config = dict(
    model='contrastive audio-text model',
    dataset='synthesized solo parts of chorales (CocoChorales)',
    train_examples=39062,
    time_shift_ms=100,
    n_mels=64,
    hop_length=320,
    input='log_mel',
    spec_augment=False,
    win_length=400,
    tokenizer='word',
    vocab_size=56,
    loss='softmax',
    embed_dim=384,
    encoder_arch='convformer',
    encoder_norm='layernorm_no_bias',
    encoder_norm_position='pre',
    encoder_activation='gelu',
    encoder_mlp_ratio=4,
    encoder_parallel_block=False,
    encoder_dropout=0.05,
    encoder_inner_norm=False,
    encoder_patch_size=[4, 4],
    encoder_conv_stem=True,
    encoder_depths=[2, 5, 5],
    encoder_widths=[64, 128, 256],
    encoder_kernel_size=3,
    text_encoder_causal=True,
    text_encoder_width=128,
    text_encoder_layers=6,
    text_encoder_norm='rmsnorm',
    text_encoder_norm_position='sandwich',
    text_encoder_activation='gelu_tanh',
    text_encoder_mlp_ratio=2,
    text_encoder_head_dim=64,
    text_encoder_fused_qkv=False,
    text_encoder_bias='none',
    text_encoder_qk_norm=True,
    text_encoder_parallel_block=False,
    text_encoder_dropout=0.1,
    text_encoder_inner_norm=False,
    text_encoder_drop_path=0.15,
    text_encoder_positions='rope',
    init='kaiming_normal',
    residual_init='zero_last',
    optimizer='ademamix',
    lr=0.00105,
    beta1=0.9,
    beta2=0.999,
    eps=1e-06,
    beta3=0.9995,
    alpha=2,
    grad_clip=0.5,
    steps=9000,
    batch_size=256,
    epochs=59.0,
    lr_schedule='step',
    warmup_steps=270,
    weight_decay=0.4,
)
Rows from block 4 of the audio encoder of a small contrastive audio-text model, named by matrix and row number. Rows with one number belong to one neuron. Each number is 128 + 24 x the weight over its row's rms, rounded and kept within 0 to 255. All counts start at 0.
Before each neuron's rows are labels from the 100 clips, of 14848, where the neuron reaches its highest value: "top examples" is what is common among them; "peak on" is the class under the peak. Only what is clearly more common there than usual is listed. The data: synthesized solo parts of chorales (CocoChorales). In brackets: how many of the 100.
# fc1: MLP up (encoder.blocks.4.mlp.fc1.weight, 512x128), inputs 0-127
# fc2: MLP down (encoder.blocks.4.mlp.fc2.weight, 128x512, transposed), outputs 0-127

top examples: flute (39); note E4 (37); note E5 (35); tuba (29)
peak on: E4 (34); E5 (33)
fc1.393 [167 115 100 131 111  90 135 158 135 112 124 122 163  93  99 112 115 132 100 126  86 137 144 119 108 124 180  97  93 138 153 113 101 147 150 140 132 134 138  83 153  97 100 116  95 139  67 113 121 149 150 157 121 129  68 115  99 131 156 169 137 108 171 111 117 128 100 134  98 170 150 149  94 102 128 141 150 147 144 118 144 120 129 162 109  99 150 117 142 142 131 158 133 122 143 120 133  96 109 137 123 184 147 151 116  98 132  93 127 185 127 123 111 152 147 126 111 120 109 160 130 119 120 178  85 118 103 147]
fc2.393 [159 146 110 148 121 133 128 147 115 115 129 100 137 110 122 125 111 155 132 135 167 139 126 125 125 152 110 135 123 139 147 142 117  89 126 127 152 173 138 146 135  94 141 138 153 113  95 161 136  95  99 117  98 131 135 111  90 134 135 179 176 143 150  73 115  94 129 209 132  79 105  68 123 123 179  78 136 110 100 112  99 168  99 107 120 162 140 149 150  93 141 117 141  89 116 115 133 132 126 144 130 132 129 126 147 129 147 155 113 116 100 159 123 159  77 112 126 115 126 140 154 132 126 144 118 108 136 176]

top examples: horn (30); tuba (29); note B4 (29); note B3 (28)
peak on: B3 (28)
fc1.72 [173 136 132 144 110 117 113 143 121 127 155 156 149 121  82 105  94 125 127 114  89  94 146 150 129 148 159 124 141 146 139 139 140 135 123  92 139  97 143  91 181 115 118  94  78  88 133 157 160 120 121 134  94 151 101 110  95 125 132 178 119  96 117 132 150 148  90 136 124 138 132 119  87 100 129 135 133 120 152 109 123 110 118 139 117  89 152 106 165 154 193 168 155 136 133 160 136 137  74 133  95 160 132 151 156 129 125 104 167 133  89 100 115 159 127 121 109 145 140 130 126 139 104 177 135 107 125  97]
fc2.72 [137 153 164 139 126 156 127 129 111 116 114 125 131 119 137 118 155 128 157 132 177 127 114 115 142 150  71 114 131 112 162 123 103 128 132 145 135 120 119 167 133 113 135 113 141 133 137 147 129  82 112  97 144 155 136 131 139 132 138 176 135 122 114  94 114 110 153 184 128  60  84  93  98 149 149  89 150 142  65 139  81 164 119 125 108 161 159 111  85 120 108  61 109 140 131  99 168 152 135 103 158 135 151 155 112 136 158 142  89 119 147 139 126 102  91 139 138 110 153 145 130 123 141 136 140 126 125 154]

top examples: horn (90); note C5 (55); note A#4 (36); note B4 (30)
peak on: C5 (36)
fc1.117 [124 124  93 121 121 150 109 132 113 170  99 160 167 179  97 140  96 137 129 108 107 110 122 137 162 105 136 129 149 151 112  92 149 161 118 142 115 128 149 116 147 127 154 117 107 133  92 110 124 136 117 109 132 107 106  96 101  96 146 166 116 109 161 176 153 118 132 122 103 160 154 134 116 103 126 152 146 113 156 110 121  77 136 130 127 139 112 139 105 123 124 176 110 109 147 184 160 135 109  97  78 201 146 140 116 103 130 130 117 138  99 133  87 134 134 142 133  86 154  91 109 125 159 178 159 115 115 114]
fc2.117 [164 104 131 145 163 110 153 131 112 130 123 130  78  93 185 135 143 141 151 165 139 113 143 149 125 132 106 111 134 104  88 126 146 138 151  76 161 130  94 163 126 143 104 137 130 119 164 152 127 123 105 142 151 141 130 163 148 101 117 159 181 126 132 113 165 135 121 175 137 135 130 122 141 123 154  62 137 107 179  93 122 138 123 112 144 109 100 134  63 100 156  96  90 119 103 146 116 115  89 102 126 120 125 150 131 106 105 156 154  87 150 128 127 134 135 149 112 147 126 129 150  97 108  95  94 125 127 142]

top examples: violin (44); note A#4 (33); note G#4 (31); note C#5 (28)
peak on: G#4 (25)
fc1.150 [118 143 152 148 137 111 146 118 116 124  78 137 153 120 119 118 134 151  85 142 115 123 104 140 111 107 179 147 160 139 129  96 127 107 166  94  78 104 106 132 132 131 109 117 111 151 115  89 143 148 124 126  94 115 125 130 156 129  84 118 103 141 140 142 167 163 112 107 158 131 152 124 160 111 118 161 166 106 149 114 144 122 126 120  78 104 106  97 130  91 160 138 130 121  97 128 139  90 112 153  88 160 145 122 152 172 155 109 182 123 141 134 116 145 157 115  80 127 128 125 164 156 174 126  97 159 140  74]
fc2.150 [154 128  79 144 106 144 133 120 100 125 139 118 104 111 109  80 159 144 152 111 102 121 137 104 120 161 159 100  62 144 116 139 159 135 163 155 171 139 123 127 111 119 136 132 174 136 120 163 125  91 100 116 145  85  97 103 138 204 113 161 145 145 124  93 107 125  92 142 119 140 124 178 142 129 167 127 158 102  96 176 122 108 160 152 127 162  88 116 110 125 101 128 119 128 147 113 105  76 137 130 128 122 127 124 126 138 108 111 125 134 109 143 145 150 141 125 130 114 116  85 159 158 124 132  99 149 134 156]

top examples: horn (58); note C5 (42); note C#5 (28); note A#4 (28)
peak on: C5 (29)
fc1.114 [106  78  99 157 128 157 152 114 118 143 123 164 143 147 122 133  99 122 153  91  98 119 152 148 156 107 110 142 142 160 114  90 149 174 133 102 109 131 124 119 152 105 146 109 118 118 126 140 100 117 133 101 140 128 146 110 114 123 128 177 144  83 152 177 174 121 103 105 112 124 152 128 140 114  89 131 138 127 153 125 128  83 143 136 164 120 118 148 131 135 138 132 102  82 105 165 199 102 104  97  80 174 137 149 146 101 139 133 131  99 124 142 100 113 103 176 101 121 149  85 144 139 156 127 121 116 137 101]
fc2.114 [157 106 126 165 168 153 144 117 107 140 144 144  87 136 153 130 119 118 193 160 139  97 115 132 165 151 105 141 192 156  94 122 145 136 111  95 133 119 119 156 134 138 144 157 132  99 109 126 137  94 121  87 176 133 138 162 126 113  95 151 118 117 137 106 138 155 156 158 130 114 111 107 149 137 133  78 133 120 130 110 127 111 107 110 163 122 118 131 141 104 187 101 110 138 107 144 120 112  87 154 104  97 114 141 149 140 138 173 125  71 122 125 122 135 119 125 105 153 138 136 136 104 146  63  99  97 100 142]

top examples: flute (59); note G5 (38); note F#5 (30); note F5 (25)
peak on: G5 (28)
fc1.384 [135 115 147 164 126 110 132 126 131 112  99 139 151  92 121  98  96 166 104 113 113 140 101 123 109 113 148 106 103 198 149  99 122 157 170 109 144 119 113 149 147 128  93  93 111 122 117 137 129 164 145 147 109 125 102 124 141 132 121 168 126 114 103 113 126 122 115 136 110 119 138 125 115  80 126 131 174 116 177 139 171  73 131 137  92 133 159 132 110 156 157 138 106 105  85 119 175 128 121 108 102 183 161 138 156  93 167  72 134 156 119 128 117 148 121 105  95 116 124 146 133 147 146 159 116 133 127  86]
fc2.384 [155 144 153  94 152 145  96 132 126 170 139 150 131 175 111 156 133  95 102 129 173 107 170 140 143 116  93 154  90  71  99 142 148 173  74 136 127 122 124 107 154 112 170 110 118 128 133 140 158  77  85 123 119 122 157 121  97  97 134 121 129 133 131 116 152 111 155 148 100 147 135 134 129 160 148 102 105 139 128 115  65 157 124 126 132 104 102 125  81  98 112 174 133 141 153 158 124 163 125 116  90 120 103 178 110 132  95 127 142 138 135 109 126 121 137 125 147 118 169 108 138 105 120 131 114 127 142 138]

top examples: note A3 (54); bassoon (41); note G3 (38); cello (32)
peak on: A3 (40)
fc1.427 [100  93 139 157 141  71 122 123 174  97 130 119 140 119 136 133 142 158  47 137 125 118 111 153  82  88 131 112 117 165  96 111 127 151 141  92 101 132 133 130 126 125 108 120  89 126 127 106 127 186 180 128 129 136 138 118 135 122 136 143 112 115 147 156 133 114 103 103 138 143 159 149 160 117 127 154 131 127 139 111 216 107 123 169 115 117 138 146  86 115 135 129 145 124 105 118 152  86 149 135 103 125 139 126 122  83 150 137 147 159 157 129  90 126 116 114  98 116 103 156 110 108 160 140 150 103 113 124]
fc2.427 [148 129 121 161 155 174 140  92 149 116 136 170 159 138 137  99 118 120 155 126 122 135 139 130 132 116 112 148 109 142 114 102 152 137  99 173 119 134 122 131 147 123 123 110 137  91 179 136 109 122 125 112 140 105 168 136 156 181  80 132  91 120 120 126 134 128  85 126 122 145 117 134 138 137 165 135 127 127  77 127 149 144 124 124  78 119  82 157 137 133 133 148  87 100 107  86 153  93 127 103  65 128 117 178 115 101  97 100 140 133 139 126 193 128 116 147  82  97 124 120 151 141 147 132 118 139 160  98]

top examples: violin (59); note E5 (39); note F#5 (38); note D#5 (37)
peak on: silence (57)
fc1.373 [163 115  93 153 137 102 116 152 150 120 107 112 116 130 127 100 125 126 111 114  73 132 132 163  97 136 207 102 114 161 177  93  86 106 163 127 114 134 120 113 158 131 123 155 136 166 105  95 109 147 122 133 115  94 117 134 130 126 132 119 128 143 127 118 145 143 138 113 144 192 103 111 113  97 106 151 164 115 121 151 126 146 113 107  90 139 131  67 122 169  93 105 168 126 132 105 118 120 117 151 165 146 139 108 113 122 155  93 155 128 124  97 111 142 183  96 120 124 156 151 105 149 125 123 117 136 164 122]
fc2.373 [112 127 144 108 179 164 125 141 110 136 116 156 113 142 113 144 147 115 120 139 132 109 107 115 168 117  99 158 153  89 135 187 127  95 108 145 105 116 131 120 108 132 131 133 146 116 149 108 134 111 114 152 119 122 104  94 131 121 140  70 129 195 124 129 142 117 168 133 117 123 150  72 148 130 138 104 118  79 135 137  58 190  99  99 160 137 156 130 109 115 144 129 100 177 135 163 100 144 115 117 102 105 139 135 125 136 151 186  76 141 142 130 132 126 131 123 150 113 129 131 120 145 140  90 134 136 115 154]

top examples: flute (40); note F#5 (39)
peak on: F#5 (35)
fc1.80 [113 159  99 125 130 107 103 119 141 123 147 117 147 131 106 107 116 122  97 127 126 104 152  99 120  85 187  70 102 146 128 120 148 150 139 111 131 128 138 115 141 122 113  78 138 137 144 130 142 140 147 157 132 110 111  70 126 143 151 115 123 106 113 147 131 126 104 131 177 179 138 144 162  91 119 128 148 128 118 136 168 113 123 176 128 147  99 140 116 111 129 125  68  61 147 131 139 144 135 141  82 177 126 174 128 101 122 103 105 145 134 163 137 134  95 131 113 105 122 134 141 152 153 198 137 112 134 116]
fc2.80 [125 126 124 101 132 120 109 126 154 112 169 112  78 130 105 147 110 123 135 109 128  95 160 137 126 159  95 105 126  92  95 159  74 155 147 101 157 128 135 135 136 113 141 144  95 106 133 127 120 133 160 164 141 185 133 137  96  78 167 120 155  92 129 135 155 116 118 119 144 121 115 172 109 129  98 125 118 129 160 108 137 108 144 155 194 140 152 123 108 135 127 126 119 142 122 131 124 128 129 117 136 115 128 165 147  74 136 167 136  86 140 102 119 103 118 169 157 181 154 137 106  98  86 165 151  93 117 125]

top examples: horn (82); note C5 (75); note A#4 (34)
peak on: C5 (65)
fc1.11 [145 135 100 133 104  81 116 128 176 150 105 118 161 144 120 126 125 131 118 105 107 129 162 129 110 131 159  67  78 115 111 105 109 107 135 161  82 135  93  88 176 125 110 129 125 156 106 110  91 187 115 150 103 104  84 145 108 145 156 104 131 146 138 125 150 158 115 108 111 128 138 110 118 131 107 143 134 125 122 166 128 154 104 133 129 108 132  96 109 164 153 178 124 124 129 134 120 134 142 168 130 134 145 152 151 142 149  84 170 211 170 121 135 117 139 113 128 146 134 133 129 147 149 126 104 140 132 138]
fc2.11 [134  89 118 132 142 149 156 118 132 113 130 149  97 138 128 126 120 138 157 158  99 148 116 140 125 152 115 122 152 142 123 125 130  87 135 129  99 138 128 114 116 124 136 156 146 126 128  99 138 147 113 102 166 140 146 121 131 123 135  91 142 202 149 166 133 140 176 113 115 152 119   0 125 162  95 141 133  87 137 134 127 194  97 114 163 139 123 114 109 145  82 106 139 149 130 130 136 130 130 130 126 130 111 149 129 119 132 167 133  98 150 119 124  96 146 123 136 130 127 140 112 140 153  98 115 109 115 121]

top examples: note A#4 (58); instrument: violin (33); note C5 (31); note B4 (30)
peak on: A#4 (34)
fc1.337 [104 108 136 144 133 149 146 128 133 111 121 137 118 100 114 117  92 165  92  82 111 151 121 123 125 119 126  89 143 166 141  99 111 153 170  98 115 119 125 134 118 140  98  98  97 102 139 139 113 163 148 146  99 130 126  93 128 120 128 150 109 119 130 143 178 139  94  94 103 121 151 172 123 123 102 170 156  77 161 150 171  82 171 139 100 127 146 107 123 140 131 138 138 116 104 138 161 106 154 131 109 191 147 146 148 120 175 114 147 147 108 153  91 120 134 124  96 112 111 125  98 179 149 150 137 141 104  95]
fc2.337 [150 159 108 116 138 134 116  87 113 123 115 128 140 108 132 129 172 126 175 114 131  92 178 145 148 158 159 137 104 107 101 133 112 187 112 143 123 121  91 122 155 146 132 143 109 116 102 128 112  95 113 127 147  76  77 132 101 146 122  83 122 143 130 134 141 133 143 125 129 168 136 178 139 104 164 147 122 146  68 133 132 111 150 110 119 121 111  86  83 143 195 135 111 160 114 110  99  95 140 131 108 117 160 154 122 157 130 127 132 170 166 100 123 144 156 162 131 121 162 115 123 112 122 103 112 124 116 110]

top examples: note A#4 (33); note C#4 (32); note C5 (30); note G#4 (27)
peak on: C#4 (27)
fc1.322 [104  98 145 128 110 114 153 139 112 137  86 127 161 110 116 109 108 165 139 113  69 168 128 111 121 113 124 131 149 142 131  85 103 127 188 112 126 115 104 133 156 131  77 110 153 118 101 117 118 180 142 123 103 108  77 123 150 118 110 133 130 139 132 135 130 128 108 100 182 117 117 140 156 120 112 155 168  76 141 112 178  94 150 132 115 121 115 107 162 149 145 131 116 110 130 161 115 107  99 142 113 129 139 119 176 177 154 124 168 144 118 130 100 133 146  79 111 152  96 130 118 141 157 122 135 126 121  77]
fc2.322 [114 129 143 116 138 171 168 157 121 164 120 128 127 138 134 117 119  99 148 111 114 136 160 158 140 128 117 157 160  95 149 124 123 133 139 149 153 105  76 123 127 168  82  90 176 136 164 160 100  85 147 119 134  84 123  98 157 164  97 112 102 134 132 103 127 122 151 128 175 138 108 163 154 138 168 138 144  95 138  91  74 149 141 113 103  93  96 150 141 121 110  86 133 120 151 140 116 100  87 109 155 109  98 122  94 151 103 115 115 152 108 137 143 142 143 117 117 129 112 146 130 168  93 111 140 141 159 138]

top examples: violin (99); note A#4 (43); note C5 (40); note B4 (35)
peak on: C5 (29)
fc1.216 [162 116 138 166 111 121 132 104 124 112 142 128 150 155 108 130 138 143  77 125  96 103 129 142 119 147 177 109 111 142 156 114 154 124 135 119  80 115 139  78 165 110 124 104  80 118 113 126 151 116 138 140  94 158 139 110 129 143  91 142  92 133 114 172 127 156  81 120 162 169 161 152 143 105 120 126 111 116 114 151 133 120 131 143  91 115 111 127 132 124 134 161 147 114 119 134 109 131 114 149  81 139 110 138 167 152 148  95 164 138 122 133 154 120 118  85  59 101 151  95 129 119 181 132 124 154 174  95]
fc2.216 [159  93 107 145 132 169 117 133 109 129 114 129 133 187  99 118 168 156 114 153 138  84 103 127 131 136 157 123 152 155 121 121 195 129 124 133 118 122 151 103 122 151 158 149 128 131 161 165 149  37  81 111 137 123 154 112 152 110  95 136 106 152 122 138 137 129 130 135 129 138 151 109 123 122 152 144 127 113 117 133 102 129 107 119 114 164 102 121 101 120  99 147 145 158 158 155 118 155 104 106  86 127 101 141 123 150  93 138 145 117 104 126 114 129 157 125 120  70 147  80 109 105 137  81 145 147 159 133]

top examples: violin (48); flute (38); note C5 (36); note F#5 (27)
peak on: C5 (26)
fc1.234 [139  79 146 173 122 159 130 125 127 154 114 141 131 131 124 128  91 170 105 101 104 152 106 134 131 114 131 130 125 182 144  91 153 158 160  98 140 111 150 108 142 107  85 100 101 106 156 170 107 131 122 127  89 153 142 109 176 130 128 176 110 147 115 130 167 131  88 117 104 134 164 133 131 103 111 148 129 117 146 119 153 109 118 125 116  98 116 107 152 122 128 151 137 104  90 152 156 136 127 123 104 195 127 134 156 119 136  90 187 135  83 155 114 119 109 128 100  87 104 127 101 141 128 128 148 156 151 100]
fc2.234 [142  96 121 120 143 170 121 137  78 139  82 142 110 134 153 121 179 134 200 129 113 111 129 105 121 120 133 148 150 131 130 106 126 120 131 144 127 131  81 202 144 118 154 123 167 178 134 113 153  90  88  89 132 123 149 162 130 116 116 156 155 125 147  95 125 124 126 170  96 154  96 117 120 118 118  97 176 124 122 108 121 134 136  98  98 126 139 101  68  95 119 127 122 143 144 117 148 127 105  80 119 139 131 103 132 129 122 112 122 143 141 131 101 124 133 138 173 103 153 141 172 112 151 114 126 141  93 124]

top examples: horn (68); note C#5 (48); note B4 (43); note D#5 (36)
peak on: D#5 (27)
fc1.238 [117  71 153  99 130 113 155 147 156 118 151 154  97 109 157 128 119  80 101 151 113 128 147 120  76  71 165 104  86 128 150 144  92 109 157 102 107 119  99 129 158 131 121 118 119 141 153 101 114 166 161 123 111 163 165 131 134 118 117  98 126 138 129 136 150 133 128  97 111 187  99 115 157 117  77 118 163 149 162 144 157 144 137 129 156 132 168 120 149 159 114 131 132 146 104  98 159 124 142 139 139 116 144 125 139 130 172  99 168 139 164  96 113  88 152 142 134 128 130 165 122 134 147 123 106 149 137 138]
fc2.238 [167 128  91 122 151  99 163 125 124 149 131 145 134 126 136 101 155 127 121 148 144 127 132 126 157 129 134 119 127 107 146 123 149  77 110 143 153 157 102 125 102 125 144 153 139 124 125 119 153 128 108 131 159 131 124 151 112 141  96  89 127 183 136 110 119 133 151 172 122 143 118  59 130 149 165 100  99  98  97  80  90 185  66  84  99 119 120 138 126 111 124 143 105 108 171 116 105 173 138 139 152  96 119 125 114 111 104 146 146  98 149 171 159 155 125 130 125 110 118 159 148 103 136  98 122 153 141 165]

top examples: horn (77); note B4 (74); note A4 (31)
peak on: B4 (73)
fc1.351 [129 153 130 108 121 113 144 145 151 128 130 136 182 129 158 155 108 148 147 129 133 164 130 119 103 113 164 120  80 142 128 112 109 106 169 146 120 146 109  88 178 136 109 131 122 135 118 137 108 169 110 118  68 110 115 128  90 170 135 129 132 141 183 146 145 120 116 133  68 138 110 115 130 149  96 134 133 143 139 134 134 136 114 124 115 118 133 137 125 125 166 204 121 107  94 115 133 149 120 177 116 137 107 167 136 159 119  63 172 168 126 145 117 105 130 156 144 108 132 120 129 140 152 112  86 166 108 137]
fc2.351 [134  84 110 152 114 120 135 115 140 143 130 151  88 122 155  78 115 136 156 161 115 114 123 122 117 140 150 108 123 158 135 106 151  67 124 110 152 129 136 144 118 121 119 151 141 126 158 121 154 127 124 109 120 186 154 152 160  97 121 106 161 182 100 122  98 171 147 124 132 143 106  30 139 142  96 107 131 123 156 119 129 171 102 139 141 133 118  94 160 171  97  93 158 148 139 111 121 174 115 146 143 133 138 122 175 110 129 125 140  99 119 106 165 138 147  93 117 138 103 136 111 125 117 129 120 103 128 127]

top examples: horn (55); note C5 (49)
peak on: C5 (39)
fc1.195 [146 130 111 118 123  60 122 135 159 159 110 117 164 139 138 129 114 131 129 122 106 161 140 120 114 128 160  93  88 111 129 123 107  94 138 159  96 127 106  88 162 142 101 102 136 156 116  98 113 182 120 162  83 119  86 139 131 147 170  81 126 163 126 123 153 168 101 102 106 156 138 118  96 111 113 140 140 123 103 153 127 153 101 132 111  89 133  89 132 137 134 176 131 129 137 139 106 129 129 160 141 140 129 141 130 157 133  71 164 200 155 115 138 104 151 101 130 131 114 156 131 154 145 117 106 136 122 138]
fc2.195 [131 101 109 146 153 142 159 121 135 103 130 144  92 124 127 115 128 129 141 157 111 142 127 136 128 137 113 121 150 149 121 133 130  64 130 126 111 153 131 140 127 109 142 171 135 115 131 105 126 153 100 126 148 135 137 135 131 102 129  77 137 200 144 138 122 145 155 134 112 151 118   0 138 139 107 121 147 105 134 132 125 215  85  99 149 155 133 132 101 132 116 109 119 129 112 109 136 141 125 127 140 138 136 146 146 102 143 152 127  94 156 125 125 110 134 145 128 127 123 150 123 147 140 104 109 118 115 137]

top examples: flute (51); note F#5 (38); note E5 (31); instrument: viola (26)
peak on: F#5 (26)
fc1.38 [168 117 125 156 131  88 133 140 136 108 140 141 167 102 106 114 100 128 113 138  91 152 137 138 102 115 163  80  96 147 158 107 112 161 136 119 132 121 139  85 183 101  82 100  99 119 115 127 128 134 141 141 120 152  67 103 103 150 158 160 133 110 161 117 149 121  95 133 102 166 165 143 100 104 134 131 143 129 143 125 141 134 129 146 111  73 139 107 118 153 124 137 124 112 136 141 150  91 107 139 127 189 143 138 100 105 141  81 142 197 124 119 114 137 133 126 115  96 115 145 135 121 126 182 103 134 108 141]
fc2.38 [164 137 118 125 121 140 117 158 109 127 113 107 142 117 117 125 117 154 152 135 168 130 146 119 120 143  92 128 125 118 157 139 120  84 115 129 145 165 125 161 147 101 146 125 148 113 106 146 134  97  85 115 105 138 137 132  97 106 139 179 177 148 148  76 133 100 115 209 139  88 103  40 104 109 171  95 144 121  96 109  85 189 100 100 111 159 147 131 126 102 131 114 136  94 141 121 146 142 129 123 134 145 139 126 127 130 152 144 112 131 114 137 116 153  92 116 135 127 131 154 152 131 116 149 133 124 131 162]

top examples: note G#5 (55); note F5 (34); note C#5 (33); flute (30)
peak on: G#5 (34)
fc1.179 [151 110 151 137  97 119 132 108 139 121 118 153 134 100 115 129 103 117  79 148  96 129 105 149 121 144 123  69 100 104  98 115 112 142 141 136  53 119 152 102 145 104 140 112  81 104 128  75 128 147 141  93 118  90  94 141 108 147 166 136 111 136 124 173 149 132 113  67 110 140 180 137 108 120 102 144 136 123 153 171 118 129 138 141 150 121 138  97 106 155 118 156 105 143 126 171 161 131 123 150  78 148 160 112 119 144 184 156 161 135 138 130 125 108 113 125 133 164 119 122 113 128 159 134 118 125 115 148]
fc2.179 [119 129 101 112 136 153  99 125 116 199 144 119 120 162 120 163 103 104 105 107 182 107 135 136 116 150 150 140 115 108 121 142 116 186  58 132 139 120 138 106 142 133 124 123 126 129 133 149 129 113 122 172 134 100 131  97 125 110 176 102 132 139 130 115 115 131 149 106 134 153 130 199 138 163 188  97 118 133 105 101  90 125 132 115 116 120 133 147 142 107 105 105 121 128 139 171 105 124 136 137 100 128  58 141 141 133  93 129  93 172 124 131 129 140 139  91 125 131  90 112 138 131 129 108 155  88 130 147]

top examples: violin (99); note B4 (52); note C5 (52); note A#4 (46)
peak on: C5 (38); B4 (25)
fc1.173 [157 125 137 164 160 124 150 117 120 123 127 162 120 124 106 145 147 132  57 115  93  98 124 164 112 101 186 118 128 140 129 103 128 141 110 123  92 106 111  95 168 131 112 132  85 111 132 121 119 130 134 153 118 116 125 135 108 105  99 125  68 139 131 152 156 130  94 111 131 169 151 143 161 121 128 132 134 122 129 146 151 107 135 106 104 111 110 139 103 109 160 167 119 141  90 154 100  88 125 139  94 119 131 145 165 159 142 123 182 157 153 143 136 137 149 107  93 110 146 132 131 117 196 108 109 165 170 101]
fc2.173 [133 125 112 157 131 149 126 125 107 124 136 105 132 164 119 142 174 139 146 119 111  92  88 129 152 133 179 123 157 152 164 117 174 118 128 104 151 128 146 103 152 172 140 160 143 150 164 182 129  69  98 132 139 125 139 104 138 122 116 112 107 141 140 103 113 133 139 156 129  85 139  93 101 145 134 135 133 141 109 121  73 128  96  73 121 121 123 144 112 126 148 122 131 133 164 164  86 115  85 126 106 122 117 108 155 171 126 102 115 122  89 154  98 155 148 137 117  69 143  93 117 132 125  83 141 122 136 156]

top examples: note A#4 (32); note C5 (27); note F5 (25)
peak on: A#4 (27)
fc1.224 [135 137 100 142 124 111 156 113 118 142 120 120 129 117 114 133 101 156 117 119 122 151 140 147 112 126 158  75  80 174 100  50 103 151 135 108 131 104 113 115 135 111 116  92  85 141  88 129 138 185 113 119 127 132  99 108 113 113 132 183 112  91 156 153 133 162 126 122 136 127 134 140 114 129 112 146 139 135 163 139 163  68 134 159 107 126 134 138 131 122 136 124 107 103  94 165 138 139 139 154  93 151 151 154 108 135  97 114 145 157 104 160  93 127  98 118 127 161 116 102 139 134 183 141 106 121  96  86]
fc2.224 [ 75 121 138 102 103 104 136 143 124 109 139 116 165 157 114 139 123 134  86 150 121  88 111 133 162 108 128 100 175 118  99 147 127 125 169 121  92 126 147 118 101 107 124 127 113 108 131 107 164 121 135 117 107 145  66 106  97 116 123 124 112 120 140 177 106 135 159 120 132 131 173 162 110 121 100 125 116 125 138 147 121  87 154 144 125 171 176 133  89 108 130 124  94 133 132 150 137 218 108 128  92 113 146 157 164 144 134 137 117 157 133 162 131  98 120 120 171 136 148 100 107 139 139 128 171 144 120 140]

top examples: note A3 (47); cello (42); flute (35); note E5 (26)
peak on: A3 (47)
fc1.134 [164 113 102 149 126  85 128 157 128 115 137 120 155 103  93 122 103 134 111 141 102 135 138 138 109 129 167 100  82 134 140 110 115 172 140 140 132 131 128  71 166 103  88 123  87 146  88 122 121 141 137 151 120 130  61 106  97 141 155 170 132 106 174 123 151 125  98 132 107 170 166 143 102 110 137 128 148 133 135 114 141 130 133 141 114  86 131 117 132 139 151 138 134 120 139 149 144  93  99 135 123 198 133 139  95 103 134 101 131 184 120 129  98 149 150 115 113 111 110 163 136 119 121 185 119 126  97 144]
fc2.134 [165 151 109 136 112 129 122 159 112 123 121  92 130 108 119 121 103 145 147 139 162 142 148 122 107 161 105 127 114 138 142 123 116  86 123 127 159 170 123 159 143 110 125 124 165 114 109 171 132 108  90 121  98 128 141 122 102 124 134 175 183 151 147  70 126  97 119 213 138  90 108  67 109 105 174  92 143 118 107 106 109 177  88 117 110 160 140 145 136  98 130 105 141  84 122 113 144 137 125 138 138 145 125 127 133 129 138 139 111 128 105 149 122 157  89 114 131 127 115 154 151 146 104 151 126 114 134 169]